{"encoder_arch": "preact_resnet", "model": "image VAE", "horizontal_flip": true, "encoder_kernel_size": 3, "encoder_avg_pool_shortcut": true, "init": "xavier_uniform", "beta1": 0.9}
Rows from block 2 of the decoder of a small image VAE, named by matrix and row number. Each number is 128 + 24 x the weight over its row's rms, rounded and kept within 0 to 255. All counts start at 0. Numbers have three digits each.
After each channel's rows are labels from the 100 images, of 14848, where the channel reaches its highest value: "strongest on" is what is common among them. Only what is clearly more common there than usual is listed. The data: microscope photos of single blood and bone marrow cells.
# conv: 3x3 conv (decoder.decb.0.0.conv.weight, 64x64x3x3, each kernel summed), inputs 0-63

conv.2:062035120143127232127134133113124141125128124104111134142129133125145126175128116108125148108096126125113121142130136126118147117127155113106150124142125118086140131127137103139124118123132130
strongest on: cell type: erythroblast

conv.8:127136078132159148101128119121140160128114133070109140153086121135107123117177141156081109140127122130120107157126128093140113093098127125092144174130165120101110166071140109134115137131107107
strongest on: cell type: erythroblast

conv.19:083102128121126152128127096144128109081125099143116139131120128101138130098118135091147186132105148162148142127106107147139134124121107133116122100159153133038135080161096139134137142136099132
strongest on: cell type: erythroblast

conv.56:154137127134150112123134180121128149162117093108100155150129159130150108134121085145090133137101103107117178122145136116176148138134137071091089134148118132172128103133137112183105125146120112
strongest on: smear: peripheral blood

conv.54:125130157144132156151115179111110170137147140113157098119102118129099124163103147143056126082105136118159142131144133109144117176108126108093137148141121103139120146095174101124105126151150153
strongest on: cell type: erythroblast

conv.10:129113144115115148117094120108131139161155104103129118114184126120121148177100133088133139083094137071116159139117117104129124099123165130127116140146149119190114095157134081145127106153143131
strongest on: cell type: erythroblast

conv.49:138116111103139126139139111104139108110122101145125087135105149158148081133111089153189128135130117115122158116104143101056136098142136112142135151136133108123117113127171142140085124083129180
strongest on: cell type: segmented neutrophil; smear: peripheral blood

conv.17:083062121140118215142142116118134121121144131104114148142108121115119141202117154101124145059137136105118110155120138120143137123143163137126149118148140137130121110157137124119148140124117131
strongest on: cell type: erythroblast

conv.1:146131125125121124121152125131126115201126153131146140135134122130174138164144113150137056160138133110131093129135141135101125117133153130137141149047119125189144179109113127132129143122116122
strongest on: smear: peripheral blood

conv.27:110111132152138132125158124110097153112144118119114127179116124121134092106098105089159164128106132097081124143133136108149104135145114152144136068148145105074127091149105156137157123119177099
strongest on: cell type: erythroblast

conv.61:124100151124124131124125151114109155141115098116116129133154177103205112117124091120104146182083130107097137101155141089166128115126103104115114121134118095072147108139113123151135120117121103
strongest on: cell type: erythroblast

conv.58:121123132136101153155137114117135154172163121119122148129104126151165126173121092133141094158089131147151126125113120129099128126080136114108174137097092121140121156069132130134136160180174121
strongest on: cell type: erythroblast

conv.57:136127137115147139117112104161155083122113091194127124114145142117095136141155105123158132082136125116148151093116077130152122145145124132141090115133132178158118125158065160108132144128114146
strongest on: cell type: segmented neutrophil

conv.28:133118139149148131138110152094111186146133099119100140115120135103129098122143109127095144135082139086129137094152122040132112118107122099109143123158099097111102131116102122160145157142126098
strongest on: cell type: erythroblast

conv.33:093069127093106227138133148147119090139127142155161122116153144145133141173133129175129121140137091144134121102133117122116124154132132125144111147114104156105143143097155124109118123117145152
strongest on: cell type: erythroblast