{
  "encoder_arch": "preact_resnet",
  "model": "image VAE",
  "dataset": "microscope photos of single blood and bone marrow cells",
  "train_examples": 194171,
  "image_size": 48,
  "crop_scale_min": 1,
  "horizontal_flip": true,
  "bottleneck": "kl",
  "downsampling_factor": 4,
  "encoder_norm": "batchnorm",
  "encoder_activation": "relu",
  "encoder_depths": [4, 7, 4],
  "encoder_kernel_size": 3,
  "encoder_stem": "single",
  "encoder_avg_pool_shortcut": true,
  "encoder_widths": [48, 80, 144],
  "loss": "l1",
  "latent_channels": 8,
  "decoder_norm": "groupnorm",
  "decoder_activation": "mish",
  "decoder_weight_standardization": false,
  "decoder_widths": [32, 64, 96],
  "decoder_blocks_per_level": 3,
  "decoder_block": "plain",
  "decoder_attention": false,
  "decoder_upsampling": "nearest_conv",
  "kl_weight": 0.001,
  "init": "xavier_uniform",
  "residual_init": "none",
  "optimizer": "adamw",
  "lr": 0.0033,
  "beta1": 0.9,
  "beta2": 0.999,
  "eps": 1e-08,
  "grad_clip": 1.0,
  "steps": 12100,
  "batch_size": 384,
  "epochs": 23.9,
  "lr_schedule": "poly",
  "final_lr_fraction": 0,
  "warmup_steps": 240,
  "weight_decay": 0.1
}
Rows from block 13 of the encoder of a small image VAE, named by matrix and row number. Rows with one number belong to one channel. Each number is 200 + 40 x the weight over its row's rms, rounded and kept within 0 to 999. All counts start at 0. After the name is the row's rms in percent of the matrix's.
After each channel's rows are labels from the 100 images, of 14848, where the channel reaches its highest value: "colour at peak" is the nearest of a few named colours to the mean colour under the peak. Only what is clearly more common there than usual is listed. The data: microscope photos of single blood and bone marrow cells. In brackets: how many of the 100.
# convs0: first 3x3 conv (encoder.blocks.13.convs.0.weight, 144x144x3x3, each kernel summed), inputs 0-71
# convs1: second 3x3 conv (encoder.blocks.13.convs.1.weight, 144x144x3x3, transposed, each kernel summed), outputs 0-71

convs0.76,094,191,207,166,158,188,180,137,198,156,215,152,274,182,268,209,200,231,203,236,212,231,205,215,176,195,226,128,178,167,211,111,183,201,176,146,143,183,196,199,180,200,195,156,253,228,108,164,84,264,184,183,212,310,220,177,153,171,157,195,185,166,197,240,205,229,215,133,220,160,190,257,163
convs1.76,083,244,247,241,299,200,189,243,201,192,200,247,171,221,117,170,280,291,186,217,270,272,166,215,213,213,256,207,232,239,206,152,215,229,154,173,216,182,208,244,210,206,223,152,170,260,249,204,182,186,194,250,282,126,150,278,188,198,221,234,177,188,229,286,203,196,219,187,235,251,263,223,168
colour at peak: black (90)

convs0.124,110,184,215,66,153,187,187,202,178,153,135,206,206,192,122,205,187,209,195,155,247,260,179,212,192,103,130,236,205,165,184,191,188,105,216,164,184,162,195,161,148,199,164,256,125,200,150,176,228,253,211,104,192,226,139,179,171,197,200,209,192,180,202,196,180,160,201,295,164,186,196,226,201
convs1.124,085,205,199,236,210,139,170,200,197,170,256,193,172,168,288,189,269,185,218,131,139,246,186,235,163,212,250,72,172,167,193,190,207,237,142,167,177,153,221,142,236,229,186,153,186,174,163,212,173,148,200,199,208,226,259,178,176,200,191,239,152,194,193,225,131,166,202,144,99,212,210,266,132
colour at peak: blue (57)

convs0.70,107,125,184,162,188,188,173,199,178,164,242,159,226,168,107,183,126,213,151,138,195,209,205,159,198,166,228,169,187,196,154,178,188,169,243,128,180,195,177,214,231,206,204,287,60,220,222,193,173,197,181,131,176,226,274,187,173,198,159,198,180,210,197,153,205,222,184,110,207,201,135,260,198
convs1.70,103,215,205,184,123,193,219,163,225,184,200,158,175,223,94,195,175,211,212,278,221,197,192,248,230,200,191,249,182,207,113,299,191,117,293,242,150,229,231,170,224,191,207,188,141,204,187,232,227,250,194,220,218,212,288,205,223,171,166,173,217,184,214,177,222,198,199,254,218,210,139,180,224
colour at peak: black (64); blue (25)

convs0.37,083,223,267,165,137,239,154,132,222,174,213,173,255,211,131,229,142,219,204,191,131,162,232,154,194,160,203,197,207,184,88,135,238,197,129,153,165,210,219,166,163,205,210,251,155,240,158,204,169,180,208,129,175,299,223,182,145,197,223,134,150,112,212,176,228,166,178,221,178,201,186,165,175
convs1.37,088,235,279,173,199,149,226,164,232,177,237,231,192,166,178,209,229,257,185,259,128,210,284,240,192,154,215,228,128,209,190,198,192,189,253,201,115,245,194,202,281,115,253,194,193,253,197,233,208,211,234,183,201,240,181,186,188,178,153,242,184,151,220,230,199,174,198,196,224,275,234,213,200
colour at peak: blue (38)

convs0.5,078,192,179,161,191,138,186,156,195,152,206,176,206,231,237,169,204,237,229,179,239,237,203,248,231,210,164,134,182,184,245,98,139,193,209,151,137,212,198,209,218,176,198,221,237,156,121,210,57,168,132,209,252,293,264,165,170,147,144,195,229,120,203,254,241,246,195,228,175,198,246,204,154
convs1.5,081,196,290,115,191,200,155,239,180,156,239,192,196,161,114,165,266,203,166,186,239,206,175,151,194,167,224,217,168,134,108,171,169,181,194,146,265,126,167,250,184,186,180,233,44,182,123,175,288,165,184,185,261,248,233,215,213,179,188,219,203,234,235,252,155,185,216,229,166,160,243,151,236
colour at peak: black (74)

convs0.22,060,171,155,189,169,178,158,141,189,226,129,216,188,204,211,267,194,209,232,193,114,167,272,235,216,224,172,199,196,217,241,226,253,195,153,188,199,236,250,236,186,237,268,220,189,189,236,212,252,177,202,146,222,177,199,241,183,240,185,257,240,265,237,235,173,93,205,185,261,211,183,194,243
convs1.22,061,221,132,182,186,207,170,170,205,217,228,202,196,197,154,234,181,203,201,193,136,235,252,174,191,279,238,190,194,194,181,208,233,207,228,161,181,216,210,238,206,215,363,188,237,262,91,242,160,243,143,215,184,296,163,195,194,183,199,213,173,225,209,188,193,153,176,119,211,227,247,150,187
colour at peak: purple (46)

convs0.21,136,233,277,197,151,166,150,140,203,192,245,147,140,166,198,198,193,266,172,89,202,174,137,222,193,147,171,159,185,211,97,136,212,229,187,160,199,150,198,180,157,182,198,225,203,207,206,229,277,210,189,165,240,165,174,126,179,148,157,201,197,115,209,213,204,214,229,156,95,195,201,240,157
convs1.21,148,303,186,189,229,179,223,173,191,161,140,213,172,238,196,258,218,269,185,245,177,207,244,202,204,188,218,208,213,187,222,234,178,174,263,213,218,204,168,219,192,168,156,222,216,194,209,171,283,220,218,234,205,129,176,173,171,162,197,193,210,152,195,223,228,202,211,262,211,174,284,303,232
colour at peak: grey (47)

convs0.39,050,157,129,212,221,202,151,184,188,224,186,183,195,140,182,166,195,148,190,180,161,196,174,219,150,212,252,198,178,214,150,155,190,185,215,205,268,219,155,241,191,150,206,255,192,181,193,180,189,186,205,223,177,178,184,202,184,136,196,209,242,180,154,157,172,176,134,213,208,212,180,232,183
convs1.39,059,199,196,179,176,240,198,182,241,207,208,225,188,203,235,143,205,174,236,180,134,227,171,190,237,204,267,177,204,188,263,182,128,215,186,223,168,161,241,184,216,180,198,232,200,171,150,182,173,163,171,242,159,245,240,189,178,188,208,120,228,203,181,163,161,263,192,226,201,196,181,196,234
colour at peak: blue (36); black (32)

convs0.19,063,166,157,186,160,185,170,224,173,181,123,214,213,162,211,152,194,171,218,237,120,157,247,205,178,236,253,155,181,221,243,161,229,210,230,207,162,217,194,226,182,207,219,258,253,226,204,166,250,201,215,152,196,175,192,179,167,241,209,189,225,229,186,175,139,150,160,112,231,163,218,278,174
convs1.19,061,196,307,236,167,240,262,242,235,165,205,160,126,253,219,214,242,235,238,253,190,213,231,187,251,190,221,176,227,153,249,275,234,210,220,190,230,213,193,172,195,241,184,262,181,287,247,202,175,310,203,226,175,165,164,156,197,196,214,223,184,201,193,170,250,167,149,132,214,236,174,146,192
colour at peak: purple (43)

convs0.35,091,265,181,215,223,148,241,240,185,185,239,245,150,251,284,199,196,214,234,170,241,209,214,232,228,197,172,105,202,227,255,238,175,208,168,223,207,218,199,242,210,203,233,221,198,179,200,188,215,158,82,210,197,171,190,201,201,207,149,210,257,234,191,207,227,224,159,219,214,187,228,164,166
convs1.35,085,220,240,190,198,218,152,188,185,212,226,171,228,193,96,203,173,165,191,179,209,134,170,208,208,200,152,204,199,186,184,171,226,182,212,103,236,199,133,232,188,161,288,192,133,223,98,165,203,171,180,177,213,160,177,215,237,166,222,140,215,163,244,178,174,198,136,207,157,164,215,188,220
colour at peak: blue (31)

convs0.18,145,146,132,214,226,227,128,231,221,213,196,215,190,213,224,212,185,178,192,200,252,199,171,105,224,204,176,277,210,134,85,320,187,192,146,190,279,208,209,226,188,187,144,211,210,139,204,183,186,218,188,223,197,135,223,208,206,186,213,179,120,172,203,169,175,152,224,135,220,195,238,186,223
convs1.18,150,231,11,232,108,191,188,214,203,224,182,206,211,208,231,213,188,248,196,203,151,228,188,206,202,209,249,356,194,182,201,175,197,223,228,190,119,261,213,216,210,174,219,221,280,163,170,189,123,213,225,195,207,131,178,200,235,221,209,231,189,197,205,192,212,193,242,159,207,245,164,234,181
colour at peak: grey (100)

convs0.93,075,232,171,218,228,160,194,182,211,188,230,245,189,194,196,284,248,171,221,161,170,196,184,227,214,185,196,60,195,200,237,215,141,201,237,247,287,198,169,227,175,185,184,215,156,168,256,203,251,234,94,201,238,151,167,239,212,257,172,182,214,208,185,265,180,167,180,272,182,201,243,214,204
convs1.93,076,159,199,187,197,250,181,168,168,210,194,226,214,233,75,137,93,230,174,129,200,163,172,194,252,204,198,224,200,144,215,181,156,185,228,115,226,212,121,207,129,196,231,151,221,215,137,186,245,174,215,197,166,160,126,188,196,173,223,178,195,145,225,191,208,218,149,225,185,198,201,204,168
colour at peak: black (42)

convs0.9,091,138,133,182,192,135,150,212,147,196,155,170,174,180,237,116,183,177,200,246,251,170,185,178,223,215,195,155,173,208,127,208,195,198,149,175,243,216,211,194,182,186,215,221,174,260,180,194,139,179,191,199,155,102,171,191,180,167,182,227,176,165,171,178,175,223,172,185,218,161,183,177,212
convs1.9,082,229,155,273,185,154,257,195,229,192,229,267,267,223,219,178,188,200,248,125,225,155,175,160,177,267,234,196,246,139,229,209,228,206,160,202,248,226,245,274,260,189,215,197,228,224,295,228,167,198,191,211,202,202,185,210,215,165,141,107,263,154,204,194,228,185,248,263,174,230,164,196,156
colour at peak: blue (28)

convs0.58,079,191,184,200,150,168,151,164,183,162,163,158,231,155,280,174,167,193,152,171,179,214,279,159,248,231,221,191,162,125,206,232,211,209,191,170,137,192,159,176,165,237,194,173,237,201,137,176,213,261,195,145,206,152,201,128,164,207,186,201,142,198,188,174,205,224,183,111,178,118,166,193,172
convs1.58,087,279,218,278,255,228,225,195,245,261,184,174,244,209,103,242,211,210,212,160,271,184,224,228,238,266,194,263,216,226,171,153,184,272,170,167,229,213,198,221,180,191,221,181,176,198,204,207,137,123,217,156,225,156,206,179,187,159,174,256,162,181,208,227,261,196,236,168,216,159,244,171,200
colour at peak: black (96)

convs0.82,066,86,162,136,224,214,219,238,209,162,166,207,218,190,197,215,154,228,180,150,148,219,259,195,161,143,139,279,228,194,242,180,194,135,164,178,249,219,186,185,234,217,127,174,159,207,256,191,189,252,196,129,170,164,163,163,169,219,209,205,223,176,215,178,210,111,200,170,193,187,177,210,176
convs1.82,061,143,175,219,140,192,198,231,236,189,238,102,141,195,312,227,138,250,262,218,236,172,153,218,143,190,223,145,199,193,210,227,156,220,237,263,207,163,212,124,160,257,129,233,247,152,327,234,244,190,245,166,178,212,190,210,190,199,186,149,141,224,217,209,197,165,239,183,182,194,195,199,212
colour at peak: pink (52)

convs0.26,066,259,256,174,77,211,160,185,195,238,177,183,261,189,266,184,163,146,227,222,221,142,244,234,198,201,190,202,217,173,200,187,234,199,113,197,107,199,200,213,190,214,247,242,220,190,115,196,268,213,220,145,203,261,188,182,136,193,187,184,221,175,175,156,218,154,197,211,217,193,108,141,160
convs1.26,054,228,206,183,250,140,162,234,167,208,185,201,180,173,111,183,204,179,160,193,203,196,216,204,197,203,139,180,168,223,227,221,169,190,235,283,140,169,202,235,244,195,312,140,183,263,310,212,166,193,229,161,227,110,223,127,167,230,169,192,158,154,218,150,187,179,176,183,219,197,230,113,153
colour at peak: purple (44)

convs0.143,136,121,169,198,198,197,100,206,186,175,189,200,194,167,184,163,147,140,150,185,198,187,232,85,174,200,229,234,173,152,83,306,191,200,192,157,289,150,174,218,171,198,168,172,178,188,161,188,184,216,193,183,166,132,217,148,174,143,186,202,107,186,185,139,163,187,195,151,139,151,183,192,166
convs1.143,139,228,80,263,241,206,205,243,236,189,230,176,194,155,340,162,220,207,222,194,191,192,219,226,178,214,248,416,237,234,201,201,203,261,214,185,193,219,235,280,203,196,166,173,316,228,209,213,125,198,214,155,186,152,190,196,199,179,229,187,205,177,198,209,188,180,223,177,199,196,158,247,194
colour at peak: grey (60); black (33)

convs0.10,062,172,237,220,238,176,202,157,222,173,174,170,132,292,205,206,171,189,227,242,219,210,163,241,258,223,166,199,200,232,352,147,170,230,244,171,108,216,194,175,202,183,180,208,273,151,234,208,78,151,207,180,198,246,178,211,200,177,166,137,252,162,203,208,203,280,175,223,224,190,212,182,136
convs1.10,063,226,155,189,138,196,147,209,201,253,240,146,227,162,144,160,129,240,158,213,128,172,169,216,207,219,212,205,219,244,141,223,225,204,236,177,266,182,197,215,181,246,209,206,84,216,223,240,234,169,159,199,158,240,234,220,164,201,159,277,244,275,179,160,190,165,147,196,216,132,275,209,205
colour at peak: black (67)

convs0.8,119,172,231,159,153,181,121,196,238,181,169,192,299,190,323,208,168,232,166,177,230,244,241,165,241,205,159,179,187,201,168,213,175,197,235,180,184,228,181,196,148,225,160,286,231,214,158,192,305,297,212,177,232,154,153,183,167,233,187,189,172,180,211,188,180,229,229,172,216,136,215,262,185
convs1.8,148,225,227,191,222,215,258,147,237,217,162,216,134,206,187,186,190,222,135,221,238,209,169,189,213,230,167,253,168,209,264,164,168,222,269,201,168,212,163,164,229,124,142,178,201,149,185,115,292,142,232,184,162,99,164,91,213,157,208,243,180,116,168,150,248,221,212,173,173,189,216,212,140
colour at peak: purple (58)

convs0.130,067,211,290,217,247,203,231,236,202,195,186,208,198,240,183,274,234,161,209,225,161,194,293,196,215,243,276,257,194,219,217,252,138,224,140,203,235,239,219,174,193,247,175,151,196,85,182,201,60,185,231,144,181,125,177,237,176,257,219,206,235,145,189,239,238,210,204,144,248,192,214,138,230
convs1.130,066,204,65,220,195,163,145,197,171,190,278,160,253,211,184,203,130,220,206,316,279,193,236,228,232,268,249,165,206,250,203,147,213,259,154,198,213,270,166,163,202,247,188,127,253,212,227,170,213,211,168,162,197,163,170,225,145,204,222,196,183,179,214,248,201,170,196,218,232,128,163,195,202
colour at peak: black (78)

convs0.104,085,214,244,193,114,217,211,83,193,198,185,187,193,194,206,203,148,246,165,200,164,155,185,170,161,192,181,227,200,132,170,163,212,196,154,156,179,157,199,237,169,184,254,185,203,189,139,215,124,126,208,100,192,250,206,184,160,128,203,162,184,113,206,162,222,179,181,226,180,167,177,216,225
convs1.104,075,177,305,157,214,187,271,252,166,184,239,263,191,190,263,214,210,275,205,206,144,213,187,247,227,160,190,182,182,202,110,191,189,211,149,235,175,180,199,266,210,164,260,148,199,257,220,202,193,254,245,208,137,283,187,140,164,137,248,191,236,180,166,196,240,193,197,148,184,238,204,250,156
colour at peak: purple (41)

convs0.20,114,132,217,53,304,218,183,218,216,67,178,212,210,227,181,221,207,130,206,153,187,226,219,186,232,118,127,212,216,174,203,267,229,95,235,201,253,221,220,218,173,251,218,212,209,138,219,243,141,155,205,222,214,156,199,225,175,246,198,242,185,142,218,205,216,265,211,155,238,168,250,181,252
convs1.20,067,184,144,180,175,191,230,216,211,199,244,174,121,172,250,215,186,244,226,271,167,117,159,224,203,199,239,254,237,187,154,138,215,232,175,175,153,201,258,181,188,109,215,149,149,221,224,223,231,199,219,209,224,223,183,174,116,135,208,231,253,226,228,230,305,183,216,212,180,169,164,274,211
colour at peak: purple (48)

convs0.54,079,166,155,211,157,201,182,305,201,220,175,199,166,156,175,203,176,139,181,185,194,222,153,155,120,209,202,266,193,108,133,339,154,215,228,194,272,197,183,219,211,151,214,188,211,214,160,172,316,214,132,209,165,163,221,203,200,210,167,125,139,263,180,167,189,157,169,159,210,213,199,192,188
convs1.54,096,192,31,200,265,219,218,203,178,140,228,207,207,221,198,209,133,202,189,176,193,180,140,136,229,138,198,237,218,127,236,164,237,231,170,168,111,179,192,227,212,181,207,297,299,211,164,228,54,152,186,222,187,180,232,199,210,199,192,197,194,135,210,164,171,185,155,145,209,241,186,127,205
colour at peak: pink (53)

convs0.97,127,148,145,213,199,185,144,204,199,187,171,172,225,166,208,168,165,146,158,182,205,204,195,85,195,205,200,217,184,141,73,306,177,194,173,162,285,181,177,231,204,192,170,197,189,200,194,178,158,227,202,200,167,106,233,155,187,141,204,189,113,207,199,129,153,171,192,138,155,193,194,231,169
convs1.97,134,247,26,233,170,214,208,188,214,168,152,192,181,213,289,190,201,245,225,182,167,190,161,240,181,177,191,408,210,222,210,186,211,193,199,220,152,222,228,292,198,186,223,207,308,239,206,209,177,178,270,211,248,208,182,194,172,190,252,184,195,144,221,209,184,162,224,175,165,197,222,235,162
colour at peak: grey (57)

convs0.108,083,240,176,208,220,104,183,137,205,178,172,254,169,164,250,212,185,228,243,241,229,185,186,199,259,196,231,183,192,194,226,262,138,190,125,192,186,191,208,165,207,200,233,207,213,243,109,211,229,124,67,208,192,142,221,212,191,176,126,240,182,185,145,216,237,144,172,152,165,198,204,183,203
convs1.108,067,188,183,222,230,207,174,173,217,210,154,179,199,221,91,250,121,130,195,207,198,183,186,207,172,234,204,224,220,171,144,201,214,199,268,167,218,204,159,253,209,170,228,207,224,240,185,196,109,205,212,185,226,179,139,180,211,176,160,200,209,177,213,167,219,155,148,222,180,192,194,130,209
colour at peak: black (47)

convs0.88,162,230,149,212,177,160,265,234,151,214,200,250,182,233,103,257,218,217,194,193,163,208,166,118,186,193,186,159,193,184,216,209,192,204,129,235,186,210,158,213,197,169,137,168,151,149,277,171,218,241,186,170,210,165,167,225,223,210,183,181,221,205,179,176,229,150,162,231,233,219,185,186,215
convs1.88,120,128,175,144,236,192,156,148,136,229,183,163,164,186,214,152,134,177,176,263,209,225,165,144,177,187,162,238,172,226,156,206,221,165,199,199,188,209,139,228,183,162,214,162,270,246,112,198,171,225,147,205,185,178,145,137,179,148,189,205,130,178,185,187,181,181,106,183,178,177,196,204,160
colour at peak: purple (44); blue (42)

convs0.55,125,136,170,178,135,212,146,214,168,191,206,213,170,165,216,183,154,191,158,203,238,203,131,88,184,154,197,261,174,129,60,314,199,155,142,163,268,180,177,202,175,155,135,187,200,189,202,182,292,225,214,205,179,132,167,219,193,204,214,176,119,208,193,133,168,191,188,184,191,201,176,209,202
convs1.55,151,220,43,271,242,184,202,243,207,225,135,198,228,217,214,205,184,183,207,218,210,255,161,238,215,148,142,350,188,192,234,188,208,212,204,200,126,225,209,277,225,193,193,200,304,215,208,213,35,174,196,204,199,121,154,209,227,193,201,230,210,160,200,223,177,217,222,159,221,241,178,195,192
colour at peak: grey (77)

convs0.46,065,206,213,123,168,212,254,197,212,170,247,195,147,194,175,162,190,207,176,134,185,156,149,239,165,104,116,180,196,163,173,186,209,117,178,189,183,170,183,210,194,214,164,225,216,176,171,163,129,191,211,88,171,181,185,183,209,183,202,251,185,148,179,195,231,186,184,253,154,234,204,217,201
convs1.46,072,190,315,203,211,135,201,177,196,178,246,198,133,175,317,200,209,245,230,237,146,181,253,259,224,224,219,145,189,178,186,210,224,194,94,148,157,233,223,172,190,181,201,107,208,202,153,196,252,181,199,197,192,259,197,163,112,186,170,216,196,170,165,227,258,197,200,126,165,230,231,233,159
colour at peak: blue (30)

convs0.86,091,177,234,185,203,210,208,177,189,158,173,139,212,176,55,214,175,212,171,234,203,107,212,229,154,197,231,267,200,182,183,210,192,221,247,197,235,166,177,252,172,157,214,172,183,214,248,198,147,212,221,133,204,300,185,97,176,131,168,173,235,215,209,201,242,159,182,254,125,164,178,217,95
convs1.86,097,230,199,223,246,123,218,185,168,258,233,189,200,188,177,140,238,257,196,217,177,246,198,259,175,228,236,146,215,206,199,323,204,218,186,94,212,192,197,174,200,189,195,188,225,224,256,233,177,233,245,243,205,116,215,185,206,164,238,252,208,244,184,269,188,142,212,164,165,196,212,299,169
colour at peak: black (87)

convs0.123,070,48,106,88,164,203,206,187,186,121,122,213,177,199,212,216,164,157,208,152,185,236,221,205,284,126,185,195,237,185,230,228,189,67,242,207,187,213,186,198,187,189,228,181,163,129,158,183,181,281,202,184,194,189,122,178,143,214,179,181,204,179,208,174,217,223,185,166,192,177,173,158,190
convs1.123,071,128,250,181,197,185,130,186,224,160,238,120,136,174,214,194,176,187,279,186,161,191,197,172,182,243,286,159,226,238,199,211,157,241,269,186,214,143,260,139,231,226,221,178,186,192,209,196,194,168,168,228,195,193,184,204,153,230,197,215,172,239,191,191,126,150,219,157,208,199,277,198,180
colour at peak: purple (54)

convs0.36,087,192,195,154,88,184,175,258,231,190,171,135,193,140,148,242,190,233,207,180,171,234,204,208,113,106,221,225,189,226,234,98,187,125,192,193,201,195,211,230,166,170,175,240,239,280,64,192,217,274,197,162,196,158,182,226,187,195,180,139,166,238,183,221,181,194,197,257,198,164,193,247,244
convs1.36,088,170,251,180,175,219,200,161,241,231,185,234,233,162,330,198,149,173,162,176,223,174,242,241,187,178,174,192,207,222,304,170,180,194,222,195,204,189,218,93,198,166,158,270,213,179,210,216,141,167,169,235,139,250,159,234,214,214,161,208,184,224,187,178,259,238,232,200,181,232,232,224,257
colour at peak: blue (49); black (38)

convs0.128,078,89,211,157,223,188,166,186,190,173,154,253,208,212,175,246,187,168,175,193,208,252,157,119,176,163,214,244,197,177,108,338,182,137,208,178,223,211,199,160,167,170,203,83,197,139,245,198,157,233,237,209,206,134,155,235,196,207,207,219,125,185,210,170,211,123,218,193,228,222,296,207,170
convs1.128,077,205,93,226,229,131,206,218,164,255,100,163,257,185,211,227,202,163,224,203,252,280,209,175,167,185,213,305,197,189,251,126,161,245,173,202,137,204,211,248,184,216,230,168,315,213,242,210,85,165,237,250,188,183,157,187,188,212,200,239,236,174,195,184,121,213,218,191,211,214,181,181,196
colour at peak: grey (47)

convs0.13,066,236,301,199,174,197,201,207,212,244,217,96,188,223,241,180,234,256,186,195,248,234,175,222,179,206,178,206,202,184,236,136,137,169,162,190,100,231,213,194,171,127,138,210,285,155,194,213,184,204,224,145,218,120,150,178,234,136,210,156,241,198,220,202,197,203,222,212,172,221,119,164,200
convs1.13,062,141,327,155,129,158,170,264,197,235,225,213,200,188,166,192,178,189,197,211,191,206,225,212,221,201,258,228,181,214,155,203,170,165,181,183,171,222,155,180,174,139,257,166,151,210,128,174,240,219,237,192,226,145,173,266,266,195,220,162,173,243,190,196,151,174,191,260,201,126,203,301,168
colour at peak: purple (44)

convs0.53,094,177,167,195,208,169,252,234,195,176,212,262,163,185,173,215,219,162,144,196,218,197,216,105,194,240,185,263,190,212,203,360,154,204,107,220,287,184,180,202,204,184,146,143,189,166,245,146,209,218,183,211,168,262,182,225,221,224,219,224,183,193,181,147,189,178,170,179,214,196,201,217,202
convs1.53,094,211,114,201,223,237,213,185,182,204,185,189,172,215,149,221,168,233,207,243,230,211,169,152,220,184,168,173,211,135,199,139,221,237,106,186,131,216,192,217,208,202,145,170,317,254,200,214,34,202,188,213,218,125,188,163,173,191,225,206,180,152,197,242,246,192,177,158,206,229,182,93,158
colour at peak: purple (50)

convs0.68,120,135,203,210,162,195,139,210,173,175,198,231,200,170,193,215,171,186,129,194,178,164,210,48,166,199,233,222,164,132,83,278,174,211,109,152,239,181,155,202,190,195,135,171,189,174,195,166,307,225,188,152,168,153,223,212,196,199,188,217,115,216,182,130,182,133,158,214,203,174,191,207,188
convs1.68,107,205,141,209,251,162,191,207,190,216,136,224,206,235,241,249,251,165,214,215,234,216,127,163,200,149,164,308,193,175,248,192,209,180,153,212,180,208,217,276,222,200,180,235,319,258,199,223,64,140,174,194,223,128,166,147,194,201,151,268,239,122,207,217,161,219,221,145,205,257,220,178,151
colour at peak: blue (50)

convs0.66,104,92,157,203,213,196,169,191,175,198,223,210,202,187,160,94,152,218,149,172,163,226,225,91,195,197,221,154,189,241,108,204,188,195,135,168,287,182,177,239,163,181,178,183,129,222,136,165,127,226,208,150,148,99,207,197,172,158,223,237,121,219,173,132,194,222,176,183,204,143,231,195,218
convs1.66,101,243,150,199,184,172,243,182,226,192,192,184,164,163,373,171,221,174,262,180,183,192,192,175,167,210,256,172,228,201,184,176,225,209,147,241,284,208,242,309,212,219,154,165,266,221,161,223,251,230,231,133,216,110,221,208,198,179,183,154,164,211,214,213,219,146,206,284,186,183,187,195,181
colour at peak: black (54)

convs0.34,159,102,161,206,200,188,163,198,196,218,197,208,153,172,165,112,159,202,175,165,200,183,132,110,194,168,192,218,170,178,108,260,173,190,191,168,290,149,193,231,160,142,171,147,174,232,207,193,171,169,167,215,172,129,155,153,178,153,178,202,136,196,192,137,157,189,193,132,170,188,212,223,143
convs1.34,225,242,78,204,156,242,195,196,247,175,202,209,177,183,298,164,240,204,232,196,180,220,191,194,154,160,160,337,251,194,233,175,250,183,184,242,149,238,237,290,197,185,198,205,299,226,158,209,134,237,243,198,233,182,156,199,205,225,260,183,182,171,236,204,187,173,226,193,213,194,175,205,194
colour at peak: grey (99)

convs0.101,141,231,223,223,241,204,195,228,216,221,238,208,162,253,149,236,242,151,240,196,196,229,180,224,159,238,208,264,222,201,245,165,176,218,203,216,209,199,234,261,220,169,189,160,274,98,216,221,147,163,211,237,251,160,127,272,218,234,228,183,215,255,215,276,163,206,238,167,268,245,221,200,259
convs1.101,179,176,186,54,160,197,192,170,194,69,263,186,127,170,226,209,169,153,196,192,230,181,145,171,195,177,168,188,209,192,111,143,185,175,236,228,134,184,194,150,222,231,167,160,153,117,192,204,227,195,173,247,189,214,240,138,191,188,246,194,248,223,167,194,192,174,188,165,197,191,153,255,111
colour at peak: black (38)

convs0.91,157,85,176,171,212,164,160,227,169,186,242,194,163,164,151,164,184,200,169,186,160,169,169,119,163,149,202,213,174,171,110,294,146,155,234,178,284,185,186,215,161,165,155,191,183,221,232,179,192,228,137,206,190,153,168,185,172,187,151,168,135,236,187,140,157,187,192,151,193,179,199,230,183
convs1.91,226,238,35,189,153,225,193,251,234,178,200,192,177,189,278,210,236,160,228,217,235,238,183,188,199,125,149,321,225,187,251,186,231,167,172,251,130,240,232,231,181,173,203,220,325,197,166,200,98,202,242,220,222,182,145,206,178,209,240,234,188,190,218,210,188,231,245,206,225,181,145,169,215
colour at peak: grey (99)

convs0.122,082,113,266,198,142,194,182,174,196,191,202,151,202,158,171,235,150,186,186,191,110,98,189,166,134,215,154,194,213,196,207,155,254,205,175,200,185,214,197,163,186,202,229,235,190,274,175,219,235,200,186,121,130,178,215,218,163,238,174,124,169,146,184,138,157,145,178,136,247,182,152,275,182
convs1.122,064,251,187,189,230,245,237,204,237,192,193,177,165,203,261,178,202,221,195,170,185,250,136,210,201,186,45,146,203,236,269,182,72,250,230,171,237,239,229,177,253,256,221,167,195,309,219,199,223,281,170,151,140,238,156,173,204,216,250,218,174,128,174,242,234,208,230,137,209,215,143,200,191
colour at peak: blue (35)